{
  "model": "class-conditioned image diffusion model",
  "dataset": "Sentinel-2 satellite tiles (TerraMesh)",
  "conditioning": "class",
  "cond_dim": 128,
  "cond_dropout": 0.1,
  "hidden_act": "leaky_relu",
  "weight_standardization": true,
  "residual_init": "zero_last",
  "learning_rate": 0.005,
  "max_steps": 7800,
  "batch_size": 256,
  "epochs": 27.5,
  "warmup_steps": 780,
  "weight_decay": 0.06,
  "adamw_weight_decay_other_params": 0
}
Rows from block 2 of a small class-conditioned image diffusion model, named by matrix and row number. Rows with one number belong to one channel. Each number is 128 + 32 x the weight over its row's rms, rounded and kept within 0 to 255. All counts start at 0. Numbers have three digits each. After the name is the row's rms in percent of the matrix's.
After each channel's rows are labels from the 100 images, of 14848 (inputs lightly noised), where the channel reaches its highest value: "peak on" is the class under the peak. Only what is clearly more common there than usual is listed. The data: Sentinel-2 satellite tiles (TerraMesh). In brackets: how many of the 100, against the usual share in percent.
# convs0: first 3x3 conv (model.enc.1.0.convs.0.weight, 128x128x3x3, standardized in use, each kernel summed), inputs 0-63
# convs1: second 3x3 conv (model.enc.1.0.convs.1.weight, 128x128x3x3, standardized in use, transposed, each kernel summed), outputs 0-63

convs0.121 075:169120146175201119152152125158138155101069112141095113120186146091153134147109077132147095097111133149128121148129161091145115131111151132132117138079112142137220086123113078110089121097097101
convs1.121 081:120121112129096101101109136137145188102106131145111112149095085099115124180143118142153048117168140116104127131140121100160094096112106148101106120079172098136067149151047130165108127169115126
peak on: trees (46 vs 21)

convs0.15 090:092164116156123177161124122108125139113133095091189161164151107137137167121142164163119178074124134105133114207138127109162109094147108126177157146151095105091156129082170118129161144048163141
convs1.15 057:134128206111105115096201143101151083110117156074089110094115145143159090127103185069110157162101153123113183112139153068145109116113148079087144114158099138072084112131132154146138168089216135
peak on: water (34 vs 11.1)

convs0.17 095:116061144118110144097133112090111109176122177175062128162107105162173165134094127111125127161131060164146125126098133074082114131147157174128105164118174162151112123109083136109111099210105093
convs1.17 075:103103132100128057151078085092137097189111096113138130137130107148119059093125095117146104205089105157131113170151157088175078123109101168186170086120081119163131105131138151176143114071118105
peak on: snow or ice (46 vs 13.8)

convs0.106 093:175115106102146160115140164074115118133143127135099129097174132134113085103132149108051137112097099133092124129108102172104147072206165128106078107164136102142140116122096159188150141097120107
convs1.106 111:094077170148110089099149150121143058118082107150159167110139115136103171100153108148069145176135095144152120088142093138150141148130143128164122117116111177130095173048143100128175180111137149
peak on: water (49 vs 11.1)

convs0.69 078:052136137189075088128117138133129132158172167147171188136109093156103096133106169102107160105132119136099177136149170088131066060165126106175125114150124226139120080099120142115158153124142102
convs1.69 074:111074168165144125121145061093163127183117110110064104118116133178166097098119186137095066073127134138139154154114156099126154186120138085154158060157083147156104138166115111042208149072103165
peak on: bare ground (27 vs 5)

convs0.52 116:101082129181136079168123168119082147121191122110124141190127122118131134156131135133000151122153131127145113140129168157123166045080105128116080172118118084114124104136131138161048124103149133
convs1.52 154:136123227165117127114128128136172171129114119180105211085157152147132104148118087120079208159119119142106157042126132146151157094103140134151138096081149103082117146109153087128135118125164121
peak on: clouds (58 vs 2.6)

convs0.30 101:122077152098128202141104160140113098163095169172088119107137114130146124139066104146094126130149085165132138153106115065114127083096192123137100135149183140167111082092132196133100120169120099
convs1.30 069:122104127097131055128073094117157147178109111106121151161134157101067095060141149117153065097089142148108129096108111107204148156119090166157150089132120108142124110098168100198149122074111139
peak on: snow or ice (45 vs 13.8)

convs0.96 098:159104131167102074188133110125129122132103125093136129137117138145156112136168183146172150128119168118148123129176161108180134190055090096163126159143125092159169159143130112123141181090142117
convs1.96 104:133139121140162158142126108117058147151099115081082075153154196106132044118113120161135182138127169152084134106164182074127147137120149126064084130147152153122186131101114130096129117122085126
peak on: water (62 vs 11.1)

convs0.11 102:083131091114138124138121128164141151159166085100207129171106148116124126114139178122141147043108148111117168181136108116162097090195098096203184138142071094100139128108139116118115145077146138
convs1.11 082:114169069137160138139121156093091108151109183149088138093137159112134106095094251152143166075131168157090119126114088096096103173122160181142066102129128136126163162160091130066156110115157118
peak on: trees (44 vs 21); water (38 vs 11.1)

convs0.87 071:113058115084123085131124130153113120140091151151096167102087115128069194160150135112141111210129133090120103124124155117151096159105122153139105165141132150160137099098064141167078136223111103
convs1.87 071:174134135158071151133115079141146112144161107109122096120113145089099079098180180135133050084134167085110111140150098160109158121091082096167096059143160097121148131156142114070074143108095114
peak on: bare ground (40 vs 5)

convs0.76 095:100122097103130142096173128115167129135165139094208094081102136141084175176139161134143109122106164065207121113126107101112094145177104167142194124110085164070154076068099085078149111125127117
convs1.76 074:175162093120083142180081158091127131147107159090113118129125145157130094109076188125136182110110134143098148128161084094111107141124152174115119131096114142108099121209148121155176088128148128
peak on: water (49 vs 11.1)

convs0.55 103:116170119111139064103126153155127090126133156180125104093197110057108174131063073136095135143105130093130111111136140142146096123132146109158106135151131173165189172142112085103113178110109154
convs1.55 118:085115080069198130107151168142089149066125206146152108104112146120123137106136115125170098082130122116125135120123111147137102111114136133117128172109167082174160101167139130205165147110212150
peak on: snow or ice (38 vs 13.8)

convs0.45 099:136072168116100155152101114101169127114024154092157101129155175187105105088134152136118105126116153132087123133119105106109167106193141146147188113124122054122119133085116120149135146067171138
convs1.45 089:147108143130165110156117055120144150123094152073130140116141097119078157159119106090117157100123098161160178183112122109129160132151099121157134163117098219143058096053145183153074039146105107
peak on: clouds (76 vs 2.6)

convs0.101 139:093107234097110151135096137094123091129146115122157147156106120134104144106071163151141132150120109138143107110117123120028124156178126169142076169147152073072138189140146105119063148130110082
convs1.101 148:053193225147160123129117177179122146139141091142118078156122085138173140174134086121168139149140137166158081143050163117102092102097158136127143182093126092126127095158131103123069208127139165
peak on: clouds (44 vs 2.6)

convs0.51 155:158161134158104161129139116107150118136123116085100178177198129146122081080116193175116070137095130162155107154081182097096100135133096107136145117141072103107125124149109150148098160104138129
convs1.51 181:147127093203150132159118119146118129131099165153126189121095181188139122169144133175122207102123130157096157116131128120177190116127158170121115081155140142111111142174092095067097083099083122
peak on: water (60 vs 11.1)

convs0.2 096:145143113069126180116203129141117132104073112159064137149095110157172124117128093152076146140149110163129107154125127130099147142032137178114138127108086118088127115148119127154109072159121100
convs1.2 083:137111121135120062067037123112131138185147124099126124107164162104100077081157121088158075121049117118059114098158148110173150104165082138101119133157075119195140111084164151189063097106133112
peak on: snow or ice (56 vs 13.8)

convs0.79 114:192093079091132080137140172154100109153026131120102135153102134128167130156140070159071163164150184159127102131133123161167131193000134126108102131116128061116104195132129133152119159092112109
convs1.79 109:083190082140119111187189145129114128092125142067101060091140105123159119161162157103226175105139087115153122152133176139133139152090126101130128166158108138119175116096110120106072208108085125
peak on: clouds (60 vs 2.6)

convs0.14 077:135099063097119212159141123112090123108112105111186177129127082146121141146106111154208129150061112133096074137145105068088118182168158079115183154132148121159113086150093152122107149162164176
convs1.14 090:157115181094153164089126201114145126074175119157117112095114118156144138131087120179101194105101165107109128170128082159133092157123165130111136113109123146122117176150077141162095079187126110
peak on: snow or ice (37 vs 13.8)

convs0.98 092:066044143125163112054141121053159126141140141115125143108099130117109125136151169115110128119075128075122167128142100116118124125147151178123115089138160118110126086173115144130079096205149110
convs1.98 083:158064156130091098121137143103105099138112137112150099110143058147071138180128065154099211144085137157139105143126135111112152093117142196128168092125099121119118098087119119154113065086075107
peak on: bare ground (31 vs 5)

convs0.89 083:106079097094159148105144093146141125191147117100143087034111132116125145100117159156139136113155080154155143096058174132096099088215136109141147133143158113108144085107075178097109171162108129
convs1.89 077:128098101173149099129136094075150082176063133120113167121118125144120159090132189135110132092117138157133124132068103114127146183110133133153128086117063136085140186104093090100194124109059140
peak on: bare ground (34 vs 5)

convs0.70 084:150121118114168090184121130128104150160095039101185093083135139189157148175165143083156158160127116164125103101157161117119150186043119142150141145116108154127133088114142129126047108191096095
convs1.70 066:194113187155097172136120105130143194142131050116093108129165137180152076089159172144133087123110188111090110080191102136131151082142142127166080084144089139129138134120089123158105151119085168
peak on: clouds (39 vs 2.6)

convs0.73 074:146071131131144216141126103107145123107123120129071152190092111129058132150128098101145118113133103148198177089068103112175125087069101131114065078144148098084107157073158148200118122138084142
convs1.73 074:134110183143186131138166106100143109128135152137119116184094153099167094084156183131114090122087095123165103140150138133099138096118119119130091073189094153172141128109088159140100139116154101
peak on: clouds (55 vs 2.6)

convs0.40 094:195057029122175116141158139126152106147141167111136108130096149097163127175119130075113133114144106165176144110137136129165106177125168139130061141146131102123138107142145167177143126139133100
convs1.40 116:119118084161116109076130084109058111122152184131143129134109117171124187179130135145134172170141105133140120141157133090143127137119110120089056109071162185157119154106176161084101116154085147
peak on: water (64 vs 11.1)

convs0.27 093:112135075194078175122114111110144153127112105147061168160121137150163073117053165152058127113149106168102119163081160140139158065165115176135144075093094084119118163099131134121159139131148156
convs1.27 073:123145109097129109095069145098096099169132088131142127057148072075141132114174162116122116106120127140103099144064121092129090155129103137131136105110098113110107153000123130078156156106108122
peak on: trees (44 vs 21); water (37 vs 11.1)

convs0.115 105:103115144119135166069157137107145090107125137154098094141083136178098190122138096118160172132141144146139125104107103115093190149156206151100130087107147197167130114077099074075141101124101102
convs1.115 109:117135057101112121193127089092208147124153126123140127096139101101146174108104095130173127097174090116177096127119130120109082135137130127109134134117129119169084118171187104153122084150192080
peak on: snow or ice (42 vs 13.8)

convs0.42 113:105151149126122139123122176129095101092114150147082111143186116144137124055069105118149104147106095134116111147128131111122124091145150144149167097101206223195155193121117098106167143103135163
convs1.42 117:107176155108163169125200135134132157102127140173139101127131107100134138093094147146190216146123124117136115113098138145141128147141149174151126173133140166188187101089135132143243141129185133
peak on: water (27 vs 11.1)

convs0.81 109:100087125100098207123163134107108102173093108186116123129128092137112154154097134116163140146123062112188125110112130059100090182107150138131091129122159166134123095126125139144067126197094079
convs1.81 085:141080170118073085162103143106152124176087106102093122202141166162109066121132110113165116150042125150107108127087108110143156102119090148175159077125065106111139093196118102137113147096090123
peak on: bare ground (26 vs 5)

convs0.127 129:082149123101153187125146084107185108129090106137164138118052099149082161128126221129158176133108136112150136114128133119121114123143133136097135135086132088098159098194120108109092101173135106
convs1.127 170:134082147073105107112103163073121122140108103111143135124168116123115159093162018089118103135128131160142123148145130141100127105107180142118173083049071119096110079115118120172073134123189087
peak on: bare ground (40 vs 5)

convs0.126 106:093142136129115211130188115134148146104141096136155169090075129140095144121116129166145111123123173154183068168131123143080071167147106126141191160115130088064107170149126121110145115182153105
convs1.126 107:124192108093148126104079077126091131080123128131149100114122167115110136150130008131121166141113145160095126085191104089125098147187095099135099174105162157099129167089170147115130105191073129
peak on: water (79 vs 11.1)

convs0.53 095:095061137116108147107103090192100104118121128103167086107137130142112149121086121143048122165163142116133147117041141106085112139070148072114084138150147126124127059148106105104118108131119141
convs1.53 132:106169103111098168137139045201140065138139109096139116166115171121117150147092076128117164112151116132160093077169188149131097151134160121163150157080185161125116141130054113039165110128116213
peak on: snow or ice (43 vs 13.8)

convs0.16 082:101129194149104133113185090066129179161152091097190139076155163151154176126131122153087084155055180153119126100188086114144149119166089113135186105108127072132101125063145116116089160107115125
convs1.16 115:133137100075153119135172191103136152104165129119193175075130117122164128078086189119140135069131094102166166209115115158168080143099105138156172113177099145119089136057120182141098099128155141
peak on: clouds (65 vs 2.6)

convs0.10 103:107091170088098120135106170143152126180159149134183117098166144121155117121078206137104136092119109156095200157096110108148151033169093119150093148152162140171128100114123156134129141147138090
convs1.10 101:101108084183154141125144090105147139205058080120075165153127134162175145105176173147095111090136081121162170143122144139110129173105146129112109091105102152121108120166143104098114122070127170
peak on: bare ground (28 vs 5)

convs0.110 164:136125083155184122150098073146082167144089159141137101088157102092157135082096103059079159136138115144109132151151169110142151099076094085135110141104150074166174110104137106168148130141121141
convs1.110 167:168094127200133148059127151091167111146130070074137161165112117146122169133102100208114078124132143116146185138181089124122114067161111167117156112131170136108136109151153165108139162182131130
peak on: water (54 vs 11.1)

convs0.68 075:141119097077152066162126141136135162166093116148129121119120130105148133141124129132167105106131144151138113109188130125160140174066130112164093181149156161165130083084131125125056137145106097
convs1.68 077:148133168141104141170128115111100142156129138078072089106158181122113073068150206137149060112099180109077116107122076101130156081137068138139103093179120119127182138195112115084083130083109104
peak on: bare ground (40 vs 5)

convs0.75 095:104088124080101234117125116147097106132092142141102107111092092117156142109105113106080135139135129180186096134127116068078104135090164160145109130152160178123102129136139154156109096200086113
convs1.75 067:120128144137118050094058126087132097187123134070103129154144158176084091096124146119152096121036133123090150140146126102126153147150113107138172136123070131116171120175161118100175150111096132
peak on: bare ground (27 vs 5)

convs0.57 083:202130073154182151181074133179118152141166125139091115133135118108147092123071086116044104129155091152113210150122147119139105125076148129132127148088160143140103095118148170175127124180119128
convs1.57 064:099137171115122177146120133155124220095141090190079124147138086083123121143129158164120119163129160109095093071110220147149118161155073127177139119162164144174145132138154081084176079153124128
peak on: water (45 vs 11.1)

convs0.4 101:133175065122121112144140088129152134143214141134215106099090136153088116130122164102144106152153147095090168132147128104128122107188122097162195113097144116114145085144111143129122123183162183
convs1.4 093:140142123138147126152138089114111142102147125139171168161105124178106153138107127165117168080153133185119102126121161147104093163153175144148137128124182149141089167148194124173087121200178087
peak on: snow or ice (42 vs 13.8)

convs0.113 073:117148141094117151139117131110140119082105125144107135138118134182163125085098183133145159073089117171150161154109177111117115117196092168135108110087081093106113154117115179113100142107099113
convs1.113 060:134104098132124081057090117095140127177107128089143125071180124132208134103183091117100127156092141122120131142076096100144156144154102079146095124108068108099112115103134103160123157117166110
peak on: clouds (58 vs 2.6)