{
  "model": "class-conditioned image diffusion model",
  "horizontal_flip": true,
  "conditioning": "class",
  "cond_dim": 128,
  "targets": ["main land cover"],
  "num_classes": 9,
  "activation": "leaky_relu",
  "scale_shift_norm": false,
  "upsampling": "transposed_conv",
  "epochs": 27.5,
  "weight_decay": 0.06,
  "adamw_weight_decay_other_params": 0
}
Rows from block 5 of a small class-conditioned image diffusion model, named by matrix and row number. Rows with one number belong to one channel. Each number is 200 + 30 x the weight over its row's rms, rounded and kept within 0 to 999. All counts start at 0.
After each channel's rows are labels from the 100 images, of 14848 (inputs lightly noised), where the channel reaches its highest value: "lies over" is the class under the peak. Only what is clearly more common there than usual is listed. The data: Sentinel-2 satellite tiles (TerraMesh). In brackets: how many of the 100.
# convs0: first 3x3 conv (model.mid.0.convs.0.weight, 192x192x3x3, standardized in use, each kernel summed), inputs 0-95
# convs1: second 3x3 conv (model.mid.0.convs.1.weight, 192x192x3x3, standardized in use, transposed, each kernel summed), outputs 0-95

convs0.108,205,207,185,211,188,218,193,188,237,221,283,198,213,168,223,175,176,158,204,236,192,219,206,202,202,207,238,175,174,225,202,184,214,214,215,215,201,292,227,231,219,218,222,244,174,203,194,171,236,227,196,166,180,216,190,185,203,224,127,261,189,203,201,203,204,176,193,192,209,166,192,151,220,221,193,202,215,159,178,186,214,214,220,226,185,188,239,154,244,162,199,161,189,195,197,179
convs1.108,223,218,234,182,282,153,258,215,204,242,238,140,270,246,216,159,188,155,178,230,187,209,242,208,225,181,228,227,228,212,172,235,261,199,213,185,255,167,208,206,210,190,226,282,241,224,179,177,162,171,262,154,158,184,188,285,171,189,241,178,203,212,212,234,176,174,235,185,192,162,198,183,209,197,185,196,193,235,170,158,154,187,171,186,203,196,254,214,220,234,168,184,160,192,176,170
lies over: crops (40)

convs0.8,231,228,202,219,206,205,209,154,163,170,219,217,198,250,173,193,176,186,243,227,182,228,197,261,208,254,237,188,196,158,152,214,233,219,185,212,197,238,177,229,181,216,192,228,194,181,177,204,237,247,190,246,235,258,193,173,188,247,231,210,213,175,215,235,230,204,204,207,202,260,183,189,145,176,208,177,203,185,155,202,146,264,232,179,224,229,204,245,154,220,191,171,239,247,205,246
convs1.8,153,233,185,177,229,179,164,234,215,230,218,180,143,173,250,197,241,199,216,230,206,141,204,279,216,179,195,167,237,159,150,168,229,194,174,167,167,195,155,226,206,204,191,238,231,233,229,144,211,233,204,162,175,281,200,220,188,247,191,226,209,185,190,202,191,179,189,168,201,198,107,179,231,207,252,220,170,209,210,181,243,194,211,141,224,240,212,163,192,194,231,207,148,147,193,216
lies over: trees (47)

convs0.38,197,207,190,152,219,246,189,197,241,196,192,173,177,230,174,208,265,191,192,211,220,181,200,210,232,224,208,209,206,193,176,101,164,199,202,203,170,229,160,151,216,237,198,150,223,193,221,176,248,264,205,211,157,200,202,208,210,140,107,234,146,166,187,208,222,196,204,225,193,166,238,213,217,198,198,257,160,187,191,176,166,205,214,286,208,168,174,200,176,204,209,192,205,165,209,207
convs1.38,150,211,243,227,200,241,263,169,166,160,204,248,220,153,237,220,235,232,181,191,170,195,181,171,229,238,191,185,227,183,185,193,219,174,206,123,230,184,151,231,199,185,125,181,191,181,205,241,182,163,177,218,186,168,200,162,187,203,202,234,202,253,186,172,184,197,188,222,208,171,123,193,158,182,170,189,193,195,218,195,189,183,228,191,208,181,195,186,219,158,225,171,174,234,211,150
lies over: crops (46)

convs0.44,216,203,196,201,233,163,192,211,210,164,187,216,236,188,186,201,204,235,195,250,229,199,201,234,145,219,277,273,186,197,168,226,154,182,134,175,173,168,158,175,187,177,166,196,180,202,202,209,210,167,227,213,185,226,170,239,92,246,247,209,223,182,164,256,199,192,242,224,167,233,210,164,216,204,202,134,171,178,171,159,212,135,237,185,175,223,173,234,199,223,164,128,182,123,201,222
convs1.44,196,171,221,137,216,201,233,193,163,170,223,234,114,198,215,184,169,192,188,156,178,154,169,196,220,168,215,249,244,226,231,198,150,171,202,183,207,251,231,241,231,217,213,279,224,137,201,213,164,181,203,201,258,180,165,217,174,207,176,197,232,216,198,198,228,176,160,223,202,238,176,242,176,200,178,185,178,162,185,210,178,235,189,165,150,215,239,203,167,179,242,259,198,208,210,202
lies over: snow or ice (58)

convs0.138,204,203,224,181,239,194,215,199,144,152,179,188,170,157,200,173,150,194,202,190,241,210,159,181,227,215,189,206,206,212,170,234,179,178,182,191,180,243,225,168,227,162,202,200,125,200,201,231,229,212,201,183,240,197,194,172,215,116,239,265,139,202,192,156,195,210,206,168,163,250,219,233,204,223,188,174,209,177,228,182,188,234,208,211,173,213,161,224,187,201,160,147,203,189,213,196
convs1.138,170,216,166,179,210,185,226,218,237,173,139,195,198,211,195,145,210,172,235,187,183,211,194,174,210,178,206,177,222,221,234,256,163,223,162,197,258,213,215,242,189,192,211,131,171,286,212,194,205,243,191,235,220,227,171,241,194,209,224,231,193,193,172,175,203,202,197,192,240,212,176,213,234,219,192,172,172,267,164,205,184,207,168,197,196,209,187,176,219,229,185,188,236,170,220,216
lies over: crops (51)

convs0.45,196,251,211,241,150,227,204,210,167,174,209,233,197,248,181,190,158,167,222,259,227,188,209,249,228,245,144,215,199,210,194,250,186,200,185,175,128,140,203,185,193,234,223,184,177,164,215,223,234,189,233,212,189,221,202,246,215,236,257,173,201,196,216,236,174,232,176,235,212,236,190,147,205,243,215,249,189,242,188,214,196,248,215,179,159,234,227,224,202,162,188,227,227,174,205,180
convs1.45,222,198,225,214,224,177,139,192,201,189,186,191,166,208,191,212,160,187,199,187,207,230,181,192,166,147,205,250,185,194,217,223,161,204,213,217,228,246,266,253,209,233,213,192,289,191,217,238,222,170,198,195,223,202,185,221,189,194,157,161,231,206,180,197,202,229,206,252,180,286,244,210,213,211,203,182,215,193,146,200,170,187,198,165,154,187,168,192,154,240,173,176,155,278,194,219
lies over: snow or ice (70)

convs0.82,201,155,174,211,188,198,161,211,242,197,182,205,228,198,196,231,217,218,233,176,149,165,231,194,154,202,194,179,181,181,193,135,217,203,213,214,119,190,240,194,217,221,226,230,167,199,247,217,206,192,163,174,235,177,177,190,255,179,210,123,185,187,231,193,199,186,191,192,176,182,177,300,242,195,190,216,176,206,182,209,186,210,260,220,170,214,206,181,205,182,195,137,199,206,188,211
convs1.82,147,183,211,229,201,247,169,200,174,127,160,184,201,227,150,236,204,213,193,188,175,189,150,204,224,280,211,195,186,171,169,149,139,199,197,226,242,170,185,262,194,179,146,159,176,225,223,222,154,226,187,240,218,224,215,190,179,171,134,159,210,213,165,237,207,237,214,215,169,213,194,230,193,161,191,169,216,145,183,200,194,173,147,192,197,173,157,189,202,144,226,250,166,251,239,219
lies over: clouds (47)

convs0.163,204,234,178,192,149,181,221,235,157,200,184,266,159,161,202,214,212,215,182,212,206,187,204,164,217,226,184,214,202,193,226,209,199,171,201,235,152,136,148,244,224,209,223,203,230,246,195,230,178,251,207,193,195,191,192,203,248,190,190,192,186,232,209,155,185,184,213,202,245,144,175,179,184,199,202,194,220,183,203,220,178,229,217,215,237,250,192,176,193,195,214,201,208,198,215,211
convs1.163,176,205,264,201,233,161,228,174,163,198,211,210,239,288,201,181,187,227,196,193,206,158,224,195,152,205,214,222,199,187,202,227,230,201,220,158,207,177,249,203,207,220,200,116,180,160,226,188,214,135,161,154,211,233,150,198,216,177,228,205,177,187,199,239,182,196,169,135,182,233,216,185,195,191,208,232,182,158,234,248,214,225,226,165,173,199,215,205,219,202,240,214,151,205,141,251
lies over: snow or ice (80)

convs0.19,214,192,166,205,179,190,179,194,217,219,220,205,216,208,194,210,235,196,191,262,195,211,175,220,222,211,195,192,205,230,175,243,231,195,200,192,179,233,195,205,204,194,212,210,148,211,141,197,246,192,236,192,245,216,205,276,234,173,183,233,230,154,204,163,250,202,198,207,207,232,207,149,253,215,215,183,199,218,212,204,192,180,207,111,223,166,207,188,201,196,198,252,189,219,186,184
convs1.19,192,229,140,229,220,176,217,207,203,198,150,188,186,207,228,177,159,192,218,186,197,239,270,176,172,198,202,140,214,223,181,193,214,219,164,169,241,230,248,221,172,222,159,217,240,214,194,185,216,215,243,228,177,261,136,203,156,143,169,177,202,246,207,245,150,198,202,192,184,230,209,219,215,191,264,189,193,226,231,232,238,207,249,207,128,221,192,207,216,220,217,177,166,239,241,178
lies over: clouds (34)

convs0.14,199,104,183,180,189,195,215,216,127,193,276,215,193,200,198,206,231,236,221,242,151,240,212,177,208,207,168,215,215,191,159,144,185,195,177,169,174,173,195,170,208,210,220,214,210,240,211,212,225,227,197,250,202,208,192,175,227,142,162,236,178,176,214,192,189,213,212,196,200,175,200,192,197,182,183,201,217,208,194,211,174,132,240,172,222,187,201,192,192,207,201,225,144,184,173,176
convs1.14,234,217,256,128,212,257,182,216,223,160,212,190,187,229,189,188,198,211,199,230,195,195,187,132,181,231,198,127,225,141,218,167,147,206,194,160,202,270,185,229,186,200,193,236,158,164,203,188,232,196,209,218,158,197,181,240,224,235,179,228,227,198,166,214,179,188,237,243,194,201,181,186,208,196,222,198,197,175,160,217,244,211,247,195,204,189,219,199,220,234,157,204,214,210,193,165
lies over: crops (37)

convs0.171,178,247,193,241,166,228,170,228,193,195,227,169,170,186,158,195,147,215,227,201,211,211,204,217,214,139,206,236,177,180,183,219,179,191,228,256,215,223,155,206,186,163,198,167,264,231,189,196,208,135,156,168,207,202,214,178,208,182,234,194,177,170,204,205,227,216,173,164,169,229,158,179,199,211,204,196,183,269,209,222,223,205,199,149,157,138,203,201,174,212,210,199,230,186,190,181
convs1.171,200,160,196,230,282,197,176,213,202,237,247,165,236,146,205,241,210,178,217,166,240,200,198,182,165,215,183,226,274,227,230,236,237,203,248,185,246,222,238,217,255,227,218,198,210,116,199,190,167,132,187,230,212,176,195,159,176,214,245,161,172,219,185,206,210,199,153,177,180,232,127,231,96,187,250,253,164,230,170,199,196,230,218,147,228,193,171,208,208,226,242,217,186,143,195,227
lies over: clouds (41)

convs0.139,211,247,202,157,229,166,250,210,212,237,173,216,225,198,199,225,191,207,196,193,242,211,212,180,177,203,162,241,204,210,188,210,151,180,171,186,177,179,141,188,180,213,199,174,166,175,190,184,228,266,161,216,160,159,188,216,235,207,161,222,196,213,220,196,220,172,196,166,214,177,191,176,229,182,201,182,212,134,197,207,177,241,181,215,131,212,197,205,173,189,237,225,187,200,183,248
convs1.139,182,169,203,182,184,182,187,216,205,233,207,200,228,156,225,171,219,183,190,151,165,220,158,160,239,216,209,215,174,165,148,194,177,185,229,213,194,172,176,194,205,169,188,151,229,224,233,183,158,156,176,194,208,192,272,188,162,220,184,205,214,220,237,213,189,205,181,168,191,214,182,249,156,196,229,259,242,171,213,162,169,158,194,141,209,243,179,173,168,217,252,132,214,208,107,216
lies over: crops (45)

convs0.1,194,232,264,192,186,234,235,181,110,245,212,214,178,164,271,195,217,193,213,174,176,196,224,183,166,189,272,195,157,176,231,224,149,218,252,209,156,169,240,188,202,199,231,240,249,186,174,188,207,186,177,251,169,200,205,165,173,208,200,177,181,196,207,199,211,253,200,220,217,189,177,144,198,205,226,270,232,181,176,177,211,268,204,226,246,203,187,210,178,188,218,206,224,252,219,202
convs1.1,256,203,161,253,173,165,156,195,210,217,223,220,207,254,183,192,213,265,229,216,238,172,252,181,222,279,199,154,125,210,195,147,215,215,148,198,232,205,223,212,187,208,141,233,194,251,179,220,205,261,172,149,219,256,193,200,198,226,175,199,186,243,204,201,219,181,213,196,188,203,170,167,277,205,198,167,233,180,209,230,183,174,142,203,245,201,166,225,269,180,178,238,202,191,246,190
lies over: clouds (45); snow or ice (45)

convs0.65,215,179,216,208,145,211,152,230,219,183,214,233,177,115,182,234,219,205,238,165,186,154,224,206,209,199,257,192,160,203,208,242,216,188,216,186,189,164,255,220,180,196,246,212,242,199,155,192,226,140,184,137,216,201,221,168,204,211,254,156,177,176,202,230,205,195,181,162,171,207,202,207,223,233,232,207,220,221,202,210,193,272,205,171,207,241,195,174,203,224,224,203,184,141,195,183
convs1.65,219,156,230,163,233,283,219,191,199,198,231,143,125,257,180,229,218,225,188,247,223,165,221,183,183,242,230,198,199,186,206,179,215,157,180,202,210,199,248,198,175,209,201,215,191,225,217,194,160,214,181,214,210,210,237,164,205,158,210,189,224,251,198,208,189,170,214,184,200,154,186,220,159,195,204,253,128,190,182,199,206,191,202,178,261,132,174,180,212,202,260,224,190,199,215,122
lies over: clouds (59)

convs0.191,224,232,175,237,218,126,183,208,155,161,195,192,237,229,199,209,174,199,174,244,174,173,176,206,206,209,221,232,198,194,171,220,243,215,224,205,200,249,188,205,159,210,181,218,126,224,205,210,316,189,214,228,295,206,206,212,244,224,239,229,205,185,226,190,214,179,209,188,209,179,200,289,205,220,199,191,225,174,196,178,182,108,228,203,221,186,209,186,205,159,210,146,195,220,230,200
convs1.191,201,186,176,172,222,159,205,194,222,183,199,174,168,225,232,206,189,204,220,185,230,236,75,196,191,180,229,216,174,167,232,232,179,188,197,144,237,216,205,138,176,201,176,166,235,181,196,211,181,221,228,179,206,126,226,208,158,200,221,173,178,213,200,206,204,228,206,233,204,210,208,233,201,200,166,157,200,163,137,221,202,170,187,168,189,182,217,196,197,217,192,246,216,195,191,231
lies over: clouds (26)